{"model": "image classifier", "dataset": "microscope photos of single blood and bone marrow cells", "train_examples": 97085, "image_size": 32, "crop_scale_min": 1, "horizontal_flip": true, "translate": 0.12, "targets": ["cell type", "smear"], "num_classes": [17, 2], "arch": "vit", "norm": "layernorm", "norm_position": "post", "activation": "silu", "mlp_ratio": 6, "head_dim": 32, "fused_qkv": false, "bias": "all", "qk_norm": false, "parallel_block": false, "inner_norm": false, "moe": "top_k", "num_experts": 32, "moe_every": 2, "expert_mlp_ratio": 0.5, "experts_per_token": 1, "shared_expert": false, "patch_size": [4, 4], "conv_stem": false, "layers": 8, "width": 160, "positions": "learned", "pooling": "mean", "loss": "cross_entropy", "head_dropout": 0.1, "residual_init": "none", "optimizer": "adamw", "lr": 0.0018, "beta1": 0.9, "beta2": 0.98, "eps": 1e-08, "grad_clip": 3.0, "steps": 31500, "batch_size": 64, "epochs": 20.8, "lr_schedule": "wsd", "decay_fraction": 0.4, "final_lr_fraction": 0.05, "warmup_steps": 6300, "weight_decay": 0.06}
Rows from block 5 of a small image classifier, named by matrix and row number. Rows with one number within an expert belong to one neuron, the router's apart. Each number is 128 + 24 x the weight over its row's rms, rounded and kept within 0 to 255. All counts start at 0.
Before each expert's rows are labels from the 100 images, of 14976, where the router gives the expert most weight on average: "responds to" is what is common among them. Only what is clearly more common there than usual is listed. The data: microscope photos of single blood and bone marrow cells. In brackets: how many of the 100.
# router: router (model.blocks.5.mlp.router.weight, 32x160), inputs 0-159
# up: expert up (model.blocks.5.mlp.up, 32x80x160), inputs 0-159
# down: expert down (model.blocks.5.mlp.down, 32x160x80, transposed), outputs 0-159

# expert 9
responds to: cell type: plasma cell (36)
router.9 [133  89 135 145 117 115 176 152 120 126 144 139 156 129 156  76 117 114 137 140  95 146 135 118 135 125 104 106 111 114 164  99  65 122 157 135 124 139 116 109 123 107 120 134 174  88 171  95 138  95  87 151 144 115 123 112 126 125 100 137 149 124 150  92 138 111  90 122 145 110 154 103  87 129 144 118  99 111 100 127 118 124  98 111 131  88 126 118 104  86 169 149 147 107 151 145 107 127 139 107  92 158 118 135 130 105 103  92 108 101 139 176 128 144  91 127 157 107 117 137 187 130 151 120 121 149  99 169 129 124  87 134 120 119 122  99 144 130 126 109 147 115 129  80  82 121 189  94 155  99 116 117 157 101 132 170 153 149 120 102]
up.4 [113 177 160 144 136 142 180 108 125 129 130 133 131 163 110 150 161 101 139 123 179 155 138 218 125  68 133 129 131 119 108 161 147 168 121 157 133 123 125 122 144 153 128 148  96 148 116 152 119 150 153 119 141 104 126 134  94 159 120 143 119 117  99 131 113 146 144 110 115 139 110 132 205 110 116 135 149 166 143 123 112 131 155 138 141 163 150 158 149 123 103 114 122 181  95 127 158 129 103  99 181 129 132 120 115 159 137 168 168  91 115 108 145 129 153 166 149 106 116 118  90 133 120 130 155 121 166 100 141 129 151 147 147 132 124 165 127 133 168 132 116 161 130 161 116 137 100 137 153 171 134 117 109 100 133 107 114 120 143 150]
down.4 [144 186 138 136 145 122 102 147 164 131 131 138  62 177 131 202 151 152 138 142 115 136 145 132 144  95 147 160 137 144 118 161 160 131 144 141 129 143 173 144 125 103 158 128  90 145 115 145 149 175 148 114 155  90 125 148 135 137 145 152 166 155 140 154 131 142 127 130 157 160 130 135 159 143 136 137 159 138 130 132 145 144 120 136 156 169 123 146 166 160  54 140 143 145 134 117 136 159 154 122 132 117 166 141 161 151 151 148 135 113 142  89 140 138 151 141 119 141 115 115 119 152 107 152 169 154 146  66 127 121 164 137 135 143  97 119 151 128 137 138 134 112 121 189 114 168 157 169 139 142 146 155 122 144 123 148 128 137 155 110]
up.5 [109 150 117 128 137 119  82 117 140 139 130 103 127 147 114 179 165 133 171 147 143 153 107 187 149 125 109 155 130 137 127 163 151 147 144 182 126 118 136 112 149 138 130 118  78 140 151 178 120 164 128 112 156  87 122 105 102 136 159 177 123 143 113  96 109 150 138 119 114 153  79 140 155  91 108 134 141 142 145 144 117 155  95 118 106 162 122 157 165 172 117 116 107 162  83 100 149 150 133 126 143 152 142 141 126 133 131 147 138 123 135  84 147 126 128 126 145 130 174  98  99 100 126 165 126 120 157 124 110 138 145 158 134 151 140 159 106 150  97 164  80 157 174 183 148 122 118 135 143 151 138 119  96 135 149  90 109 136 141 122]
down.5 [154 160 159 147 153 159 117 138 149 142 158 152 138 164 104 161 154 154 144 152 108 155 146 116 158 152 119 158 146 153 152 154 140 155 154 149 141 150 152 151 150 134 156 153 115 149 141 149 148 160 147 158 154 110 152 161 149 154 155 154 106 153 141 151 152 141 144 152 153 160 150 157 157 127 149 153 157 149 158 163 159 150 123 156 155 158 152 150 154 159 104 157 154 159 156 147 150 156 162 146 162 119 153 152 147 156 152 155 152 146 151 112 159 144 161 139 147 150 143 145 146 157 145 161 161 153 154 117 165 153 155 146 156 157 120 161 156 147 134 160 114 152 130 162 123 161 118 154 122 123 159 147 154 160 155 156 153 152 157 127]
up.6 [137 172 121 124 109 152 109 109 169 138 143 148 123  88 121 152 161 130 117 142 115  97  78 172 143 151 113 105 158 145 106 156 207 130 109 101 104 134 163 135 137 113 126 106  94 160 102 133 124 178 181 109 118 147 124 135 107 124 134 121 111 140 136 177 151 164 110 112 120 164  89 129 149 171 102 116 122 154 142 147  90 147 140 142 108 150 129 126 154 124  84  99 127 140  89  85 142 103 158 142 135 130 130 110 118 146 166 145 154 155 117 102  99 127 168 107 105 134 147 137  87 146 101 126 149 114 153  73 158 108 161 114 152 138 131 129 143 113 140 156 128 124 108 167 142 134 135 159 120 153 149 144  89 147 132  90 111 125 112 136]
down.6 [135 174 151 154 135 146 136 112 123 125  99 133 179 154 143 204 161 130  78 137 121 118 125 131 129  73 124 123 116 145 152 133 122 131 154 113 127 132  88 151 132 102 126 122  92 140 143 117 143 138 190 147  89 122 142 137 142 126 145 148 114 183 134 138 111 166 213 166 123 115 113 116 151 172 130 136 107 156 118 129 115 115 204 117 137 134 119 141 132 107 110 123 114 118 131 138 120 125 125 159 109 166 144 157  93 129 116 123 118 134 123 143 129 153 160 134 146 144  98 109 150 132 118 118 133  92 139  54  87  99 120 114 126 113 155 142 122 123 116 134 122 133 133 133 104 135  98 122  83  90 131 147 139 121  93 167 166 142 130 129]
up.7 [141 179 151 113 136 156  93 122 139 122 131 122 114 166 144 205 101 135 106 146 133 110 152 116 139 145  83 146 153 138 104 127 156 152 115 109 142 143 147 157 151 130 125 130  57 156 122 133 136 141 187 119 115 146 124 135 136 154 140 101 126 149 120 159 134 115 125 131 116 152 112 139 141  77 119 127 123 138 156 121 137 150  93 147 128 153 141 128 109 166  69 116 129 169 117  88 140 126 123 144 143  98 157 144 121 187 138 136 149 149 139  68 127 132 182 145 112 117 123 116 101 111 130 124 137 124 154  69 125 157 163 130 150 119 131 168 128 120 135 129 138 138  99 165 133 122 117 172 162 129 130 142  87 137 127  99  88  80 109 143]
down.7 [103 123 112 106 108 100 153 127 103  90  82 117 106 106 134 113 116 103 132 101  85 105 106 145 105  95 123 112  98  96  86 102 133 111  86 118 116  84 111 107  98 135 102  97 106 104  98 100 108 114 136 108 110 128  95  94 107 113 115  99 159  89  99 110  89 111 131 103  98  93 102 128 113 156  99 111 107 115 114 102 110 121 147 100 103 107 110 136 101  83  88 109  99 105  95 109 102  83 105 108 103 132 118 117 102 105 123 100 105 105 109  98  96 105  94 104  92 112 148 117 113 104 112 103 111  92 111 104 101  95 100 117  97 114 120  97 106 113 134 115 125 103 121 107 143 115 105 111 146 143 101 115 100 103  97 124  88  90 105 141]

# expert 10
responds to: smear: peripheral blood (50); cell type: myeloblast (28)
router.10 [132  83 141 156 123 121 173 158 129 128 147 146 173 145 159  87 132 113 134 145  91 143 131 101 139 119  95 117 117 113 166 109  56 122 154 141 124 144 113 115 128 102 130 146 175  96 174  94 149  98  85 148 144 120 131 117 138 137 101 144 145 132 151  99 141 115  84 120 143 118 161 111 100 133 158 117 106 120 111 134 126 136 106 122 143  99 127 128 102  70 173 153 153 110 167 154 123 124 146 112  97 157 122 141 141 109 106 109 114 115 136 168 127 147  94 130 157 118 114 141 170 137 156 116 121 143 107 173 135 138 101 137 120 117 125  98 152 142 124 115 148 121 118  71  80 127 191 101 151 103 121 122 161 108 140 166 159 151 124 103]
up.0 [128 153 126 140 118 136  69 144 121 109 138 141  78 119  94 157 145 156 101 134 110 144 154 127 160 143 166 164 173 125 136 122 115 132 103 137 141 140 170 151 155 168 118 146 101 140 114 146 148 151 175 154 153 119 163  99 106 125 136 140 113 149 109 139 141 156 133 191 129 140 150 145 156 115 138 101 106 112 168 145 127 142 135  96 150 132 135 117 139 138  85 144 107 116 153 119 165 134 117 105 146 126 120  85 139 129 165 128 149 175 168  99 130 130 160  93 135 102 114 145 106 117 113 134 134 137 164  85 110 166 134 109 119 170 118 173 119  94 122 149 144 140  94 140 178 168 147 168  83 130 141 125 132 115 111  97 125 110 182 138]
down.0 [114 150 136 113 111  99 101 120 107 132 124  90  73 101 185 114 101 124 130  97 123  81  92  82 117 126 177  76 116 102 112 111  98 124  97 127 117 111 122 103 120 148 117  96 124 107 100 112 103 111 145 111  90 133 115 115 109 103 111 118 139 120 153 108 122 110 108  89 116 122 120 124  85 169 111  98 101  92  98  93 109 110 113 119 109  96 114 115 108 158 111 111 126 107 118 163 116 123 116 120  94 126 121 133 113 101 126 104 119 118  98 134  98 107 139 111 120 115 158  78 132 135 124  86  92 107 115  67 121 107 101 107 109 123  93  89  95  94 129  81 138 136 119 129 153  93 116 102 137 139 103 116  88  96  81 118 101 116 113 133]
up.1 [149 168 115 147 138 167 125 160 110 120 122 128 123 126 154 169  94 141 104 125 141  77  96 122 107 108 129 124 141 141 134 117 181 145 102 121 170 116 138 132 171 145 150 135 104 164 114 123 142 124 193 112 125 152 121 149 145 112 112 136  75 165 146 161 131 124  67 146 153 166 139 168 164 119 129 131 118 129 140 168 133 160 176 119 117 125 127 107 112 136  93 110 121 151 161 155 153 129 135 119 164  70  97 165 139 132 137 170 123 157 155 104 125 156 155 119 116 120 140 119 113 157 131 136 125 118 136  76 157 135 153 120 168 112  78 141 129 110  87 143 129 146 127 164  93 157 149 149 120 155 124 134 152 116 120 108 148 128 116 163]
down.1 [139 126 132 151 123 170  72 144 143 149 177 142 113 162 137 120 120 148 141 144 161 148 137 110 153 140 101 142 143 154 159 138 177 144 147 125 139 152 132 161 166 102 125 155 164 123 107 142 149 146 135 164 160 140 155 140 154 158 135 145 106 141 154 149 152 159  87 156 149 160 177 135 125 104 155 128 139 154 145 142 143 127 127 152 127 128 157 125 105 195 127 147 167 140 150 146 132 143 136 127 156 117 146 136 155 126 161 149 146 128 142 133 141 150 160 141 140 113 123 151 154 145 168 144 132 143 148 164 144 162 141  96 128 168 108 124 118 140  98 150 124 155 132 121  63 133 182 146 123 126 163 134 153 181 174 139 156 153 114 174]
up.2 [135 162 137 136 147 122 158 114 135 148 146 132 134 145 106 169 128 123 123 144 173 121 134 155 132 102 128 117 114 136 110 167 133 117 105 154 133 153 142 144 152 172 107 104  84 135 142 163 142 165 160 116 116 107 167 129 138 144 142 153 167 126 104 133 132 159 165 154  87 126  93 151 169 127 115 117 158 145 124 156 150 109 100 141 121 172 136 161 179 127  98 148 117 144  88 147 168 143 122 131 165 138 139 107 126 118 137 162 121 138 140  60 109 131 134 131 121 128  91 120  71 153 125 156 146 113 146 106 162 104 176 137 127 139 178 162 121 136 127 148 116 162 126 160 120 108 132 143 199 166 116 170 131 141 118  88 129 144 113 150]
down.2 [143 138 141 143 153 154 136 156 180 143 154 147 111 153 116 183 152 141 149 142 125 161 160 143 143 138 122 159 156 122 150 145 143 150 153 135 150 136 142 145 131 107 137 158 132 157 119 161 147 157 159 135 159 131 135 147 158 152 151 159  83 154 151 158 145 129 170 152 149 147 146 145 143 148 143 143 168 148 143 136 156 158 122 149 151 157 159 162 144 160  83 140 148 139 156 161 144 161 151 131 130 102 151 152 150 136 151 158 137 153 150 117 128 150 152 156 151 151 115 145 141 151 152 149 137 147 147  55 150 146 156 130 148 155 185 155 150 149 164 137 126 163 102 157 140 146 126 172 109 119 157 161 160 149 147 139 151 145 159  96]
up.3 [147 145 105 112 100 150  82 136 109 159 119 135 141 100  69 165 124 140 136 126 159 166 145 138 121 112 111 154 140 127 118 121 121 123 114 105 133 137 123 122 136 128  85 118  99 139 155 129 153 151 138 141 101 104 142 107 148 106 155  97 130 106 114 125 139 157 137 145 128 123  90 111 146 104 115 131 129 139 120  91 144 114  83 102 103 154 153  96 148 164 109 140  89 125  62  99 156 113 122 128 147 158 135  92 104 142 149 138 116 127 140  73  98 125 142 127 133 148 139 149  65 154 140 140 102 118 144 114  99 120 155 123 130 134 191 152 163 116 105 154  94 137 112 171 106 131 116 127 214 122 109 124 125 104 119  59 144 108 130 114]
down.3 [133 154 127 122 130 113 234 131 136 173 181 122 111 118 159 175 140 114 151 100  89 100 126 161 138 176 149 142 115 122 146 115 169 138 119 115  96 117 115 128 134 106 106 111  70 127 115 140 113 105 168 134 112 123 145 143 132 153 131 143  62 149 113 115 125 156 171 127 128 116 127 130 137 200 120 139 119 112 112 129 118 114 157 130 114 114 111 132 116 110  96 117 148 141 100 165 146 133 112 163 128  84 140 116 115 106 146 144 130 116 143 122 139 101 153 121 145 121 125 109 101 133 109 127 111 130 127  31 159 125 139 156 134 125 122 122 116 124 151 123 110 154 108 131 125 136 138 124  82 127 130  98 123 112 135 144 104 137 155  85]

# expert 4
responds to: cell type: erythroblast (39); cell type: plasma cell (29)
router.4 [131  87 131 151 117 122 174 154 123 128 148 135 185 134 155  84 117 115 136 140  95 133 125  99 137 123  99 112 111 109 171 102  65 127 156 137 125 143 114 111 127 103 114 130 171  87 171  97 147  90  87 151 137 117 131 113 122 123 102 144 148 125 157  94 141 120  95 121 151 112 158 113  87 131 143 116  99 115 101 124 117 127 105 115 131  85 131 124 105  80 168 155 150 106 152 146 110 129 143 106  86 155 120 136 127 100  99  92 116 106 137 168 129 150  90 125 161 107 120 144 166 133 154 121 120 147 101 165 131 125  90 136 127 117 130 107 146 135 130 108 145 119 128  86  88 113 186  90 150 102 112 126 164 100 136 162 160 153 121 103]
up.0 [ 99 140 145  84 142 138 150 158 128 176 184 128  76 103 115 119 124 185  98 142 174 138 152 115 161 166  78 115 144 153 114 128  64 136 129  93 154 147 152 158 125 183 144 105 117 155 112 137 129 132 186 118 118 159 142 153 144 167 130 113  89  92 142 162 140 104  83 121 174 115 140 151 149 180 141 179 162 138 123 126 171 112 125 108 142 135 139 134 114 148  88 116 128 129 119 131 139 149 153 154 145  94 144 142 125 158 143 145 154 150 123 132 130 112 161 144 129 142 115 157 134 124 138 140 144 153 145  84 124 133 144 104 144 148 137 129 143 146 156 141 124 134 131 123 160 153 139 145  87 124 162 123 110 140 130 108 142 118 133 124]
down.0 [158 162 149 157 145 156 135 155 140 128 152 164 106 158 152 152 157 167 108 165 117 159 150 134 149 119 140 156 152 167 149 156 134 147 152 154 160 142 158 135 143 155 162 158 117 161 110 153 133 156 156 147 144 118 148 153 150 149 160 148 124 145 149 157 135 134 132 153 154 143 150 155 142 130 157 137 157 148 157 135 150 152 127 142 151 159 154 145 153 171  82 153 155 144 158 130 156 167 158 145 138 121 145 141 150 153 161 164 158 157 150 140 145 160 158 147 149 142 126 155 147 165 147 174 139 165 161 109 146 150 145 160 157 146 100 169 158 152 141 165 118 152 128 158 169 145 130 145 117 140 128 159 149 145 145 121 152 155 135  95]
up.1 [124 187 120 102 134 131 139 143 126 130 128 136  84 101 102 183 141 148 109 119 165 130 121 125 132 153 106 139 140 144  98 146 150 115 101 119 150 107 105 127 141 120 142 108  88 188 100 118 118 146 184 104 111 119 129 150 124 142 118 116  98 151  92 133 118 131 113 131 118 134 109 128 133 124 113 127 129 125 131 129 134  95 146 114 121 126 142 132 145 145  68 100 136 129  93 148 105 114 101 109 166  91 124 129 122 153 144 164 115 142 118  66 122  95 175 134 119 135 144 134  67 137 117 121 109 114 147  66 123  98 149 146 139 156 183 155 102 121 161 123  96 115  77 164 171 134 136 154 201 136 122 110 108 133 118 113 118 115 141 169]
down.1 [158 127 150 143 140 154  95 151 150 132 151 152 145 142 129 108 150 164 143 141 144 150 165 152 150 117 115 142 132 147 154 143 127 171 152 147 153 171 143 140 160 106 162 155 171 143 114 143 140 163 108 148 155 105 156 149 149 143 150 153 143 150 148 162 150 150 120 169 139 158 165 153 138 106 146 159 142 159 159 156 129 152 152 138 148 155 134 137 146 165 161 163 161 142 153 123 152 139 148 150 156 143 145 140 152 154 135 148 140 144 168 197 167 153 163 179 142 144 104 154 180 142 157 151 140 161 158 158 138 143 141 140 138 171 130 154 156 148 151 149 104 157 139 132 142 145 111 151 126 115 142 144 163 150 146 144 156 154 130 109]
up.2 [ 91 170 127  92 101 151 107 110 111 121 147 129  77 117 128 144 134 138 123 126 128 130 145 110 109  92 157 118 131 136  93 137 139 150 124 123 132 164 128 137 103 132 108 122  89 154 133 150  92 166 168 127 110 180 150 129  96 147 144 134 132 116 105 120  79 155  85 117 125 134  90 143 164 160 141 172 126 147 113 175 148 137 129 152 109 150 130 117 147 108  77 119 109 155  91 109 180 132 121 127 150 124 126 105 138 147 140 154 127 114 129 104 118  92 155 131 118 163 153 105 122 125  67 140 117 149 129  77 148 124 152  94 123 134  96 120 123 139 152 139  89 159 139 156 162  97  72 163 156 126 152 138  74 125 128  94 109 114 111 160]
down.2 [158 190 140 119 142 129 138 132 152 130 135 157 195 132 159 169 108 144 146 128 148 144 137 243 136 142 140 128 110 157 130 103 180 134 139 136 121 137 135 175 113 101 130 108  98 140  88 104 117 133 188 147 136 115 114 137 120 137 148 118 140 119 136 131 118 132 112 142 132 141 157 153 148 112 140 143 110 174 111 144 117 131 140 125 139 151 117 135 122 118  46 137 122 126 117 132 122 125 109 115 102  98 144 129 121 124 155 140 132 131 140  94 125 120 130 141 145 116 137 122 147 170 130 125 127 108 142  58 122 117 135 171 134 148 100 118 131 105 138 125 109 159 118 127  59 158  71 142 117 112  91 128 120 148 114 138 133 131 138 161]
up.3 [120 169 119  98 116 108  78 109 147 159 111 129 129 101  98 187 150 137 132 128 114 137 106 171  99 165 119 172 127 132 103 147 183 121 117 123 139 112 142 124 136 137 135 114  63 163 128 161 106 161 167 110 108 117 116 128 130 132 152 132 102 122 107 114 138 134 113 137 118 133  74 124 134 111 113 110 142 128 151 136 112 102 106 110 116 147 131 113 142 154  71  96 137 138  97 135 170 113 128 105 163 125 126 120 127 152 157 146 137 160 124  66 114  97 160 105  99 120 163 120  82 133 106 142 125 118 155  81 133 103 151 127 144 135  98 151 109 124 146 150 134 119 132 188 173 160 169 152 103 122 142 109  87 144 130  97  91 117 135 113]
down.3 [140 129 106 152 121 131  60 124 112 160 141 113 137 132 100 162 137 177  85 125 105 139 122 128 137 240 115 130 123 137 124 113  75 138 137 125 127 122 128 140 157 122 132 113  85 116  58 129 113 141 140  99 149 123 133 152 131 117 128 135 193 122 129 149 130 152 113 136 118 139 136 132 127 151 107 124 100 112 138 114 117 158  85 130 115 140 129 141 137 206 115 143 137 120 125 140 154 138 131 125 120  97 128 130 135 128 131 125 115 106 142 157 125 136 169 135 117 127  74 115 108 104 141 166 143 144 144 147 110 121 119 153 113 158 141 173 134 144 104 105 121 136 150 172 200 137 134 143 144 120 159 138 152 164 133 121 139 156  97  97]

# expert 19
responds to: cell type: lymphocyte (89)
router.19 [130  84 134 156 119 121 167 155 123 128 148 136 163 141 160  83 117 119 135 138  94 151 134  91 142 124  97 115 115 121 169 103  62 121 162 136 126 143 115 107 130 103 121 135 175  90 174 102 144  96  81 151 145 114 131 115 125 131 104 142 149 121 152  96 141 118  91 123 151 112 160 108  92 132 151 114 103 117 103 124 119 127 104 117 135  88 127 123 114  78 175 152 144 110 159 150 116 130 144 111  93 158 121 139 130 104 101  98 113 107 138 168 135 147  90 128 157 114 116 139 176 137 156 124 117 153 105 174 131 127  88 136 127 121 122 106 154 139 127 114 145 121 127  83  86 125 190  94 151 102 122 126 164 105 135 170 154 149 123 101]
up.0 [153 192 151 120 169 147 145 122 142 145 105 112  91 153  97 177 145 148 135 135 134 116 124 140 114 118 119 157 141 142  99 141 158 136 125 124 142  80 141 136 114 152 146 127  84 185 111 136 147 167 186  90 127 130 119 153 158 145 143 116 117 145 110 131 125 141 141 128 110 161 113 142 166 120 108 145 160 160 131 137 147 149 136 161 135 149 135 132 125 133  68  99 127 142 107 137 126 111 141 160 172 102 146 136 130 163 151 163 143 159 112  78 123  97 183 136 118 136 148 101  99 145 105 147 123  90 135  66 128 152 156 118 127 115 150 156 112 106 143 148  99 123 128 168 153 113 123 152  93 139 138 137 100 156 139 106  86 101 147 158]
down.0 [ 91  95 120 114 117 115 159 105 102 115 111 101 114 114 126  88 113  81 163 119 142 117 126 109 125 140 121 100 110 107 106 104  95 104 101 113 120  98  94  98 120 120 102 114 146  93 145 104 124  99 111 121 120 131  98 102 104  93 118  89 149 100 121 112 110 101  99  96  97 119 115 119 103 151 135 113  93  94  96  94 125 112 131  82 118 102  80 103  95 121 116 110  94 118  89 128 102  87  93  97 107 107  79 110  98 114  91  99 115  92 103 121 121 106 108 113  93 110 114 115 126 112 116  93 120  91 111 112 107  95  86 117 108  94 152 108  94 110 164 102 136 110 152 103 116 137 122 101 114 119 115 108 119  97  93 124 112  95  83 110]
up.1 [131 177 106  80 131 125 142  91 144 128  99 122 117  92 129 161 155 101 125 119 147 117 113 173 128 116 120 178 135 137  77 139 158 109 107 127 138 116 107 108 110 167 144 121  82 181 126 144 115 177 166 115 124 139 122 147 148 143 154 128 105 145  83 150 113 151 129 136 104 131  75 146 178 130 116 121 156 163 146 133 135 128 143 152 127 167 145 131 143 138  98  94  98 150  97 117 150 108 124 142 166 117 119 100 120 138 143 175 132 149 118 109 112  96 166 126 120 136 152  92  92 150  73 150 128 104 142  87 120 144 158 147 121 135 123 155 117 119 156 149 118 134 141 157 160 134 109 151 121 135 115 131  62 142 140  89  87 113 116 143]
down.1 [ 73  84 154 124 137 127 140 126  96 137 118 111 173 116 162  85 130  83 200 137 134 125 129 177 146 123 168 120 135 111 122 111  86 125 112 131 139 113 107  98 142 107 123 113 175 100 120 118 162  94  88 125 152 116  92 108 115 124 111 103 145 120 134 105  84 127  96 111 106 134 118 125 105 139 133 118  95 109 121 107 137 136 159 107 123 124 100 109 117 120 121 147 137 141  73 162 151  85 107 123 121 142  88 111 107 102  94  92 127  99 116 112 130 135 131 120 109 125 142 123 105 105 115 109 173  74 113 147 124 114 101  81 133 110 114 122  89 115 190 114 132 112 133 101 111 157  96 106  77 125 109 131 155 107 104 134 133 103 111 113]
up.2 [127 160  98 112 133 116 151 143  92 121 134  82  40 151 146 142 154 138 103  77 142  86 122 125 168 169 138 131 125 142 124 110 168 160 113 117 138 141 123 132 118 124 108 148 124 134 155 140 158 158 161 126  88 121 159 125 145 101 111 102 105 121  97 147 118 108 129 148 131 132 137 129 186 157 102 140 142 130 142 121 144 134 175 102 127 144 119  93 131 134 108 101 136 120 153 163 134 143 112 145 185 116 157 146 167 155 126 167 147 131 109 127 127 135 153 116 122 110 110 112  95 124  99 121  97 104 152 105 135 103 147 112 143 112 161 151 125  90 155 100 107 117 183 111  85 119 148 150  93 157  93 160 109 122  97 108 121 109 121  84]
down.2 [190 110 131 143 130 134 151 138 162 151 129 138  87 135  72 136 140 117 100 130 128 123 141 140 138 171 151 141 128 111 131 155  98 156 130 139 134 134 149 154 122 136 129 142 156 131  89 152 144 133  70 124 130 128 149 157 152 149 136 155 144 183 150 155 149 121 112 156 125 119 156 143 144 152 110 139 135 155 145 132 131 126 153 122 124 142 179 142 144 178 189 170 129 147 119 152 127 159 157 154 131 177 121 143 113 145 161 163 147 145 145 177 113 140 112 152 126 136  90 134 115 118 131 160 117 124 159 216 154 146 156 112 144 151 111 157 151 140 115 113  63 126 132 137 161 121 159 156 108 131 113 119 123 148 151 118 144 143 124 160]
up.3 [127 183 122 109 139 113 123 116 141 125 114  98 107 128 102 184 138 133 135  94 154 106 132 150 133 117 140 126 140 147  81 167 169 140 103 111 145  95 155 117 148 159 152 135  94 175 102 148 104 176 183  97 118 169 134 135 160 124 150 112 120 132 116 126 125 138 129 148 119 125  87 135 157 110 123 104 148 132 137 134 139 122  93 132 118 162 133 148 142 154  91  92 118 152  90 133 137 130 111 122 167  62 142 106 116 136 162 156 142 168 144  94 122 110 177 112  91 129 118 113  98 130  83 149 116  99 132  71 138 137 165 127 128 145 154 143 111 113 156 152 107 137 105 173 140 115 140 143 129 143 131 156  98 162 140 100  88 110 132 151]
down.3 [111  58 114 107 113 122 223 121 107 107 104 119 141 140 150  86 137 127 129 106 128 112 113 124 118 132 117 117 115 121 113 128  89 103 109 116 112 113  84  95 107 142 130  90 146  93 104  97 106 125  95 137 130 122 115 103 108 131 123 119 162  75 111 156 102 147  99 120 108 121 102 113  93 146 113 110 114 131 108 112 116  96 114 106 131  99 101 115 115  65 153  92 111  98 130 109 114 101 111 134 119 138  92  99 116 117 108 109  96 119 105 153 151  99 121 133  96  86 101 116 152 106 104 117  78 104 138 163 131  98  90 128 109 122 165 121 121 101 160 108 159 112 106  75 138 132 137 134 103 116 110 122 116 107 124 134 113  94  86 113]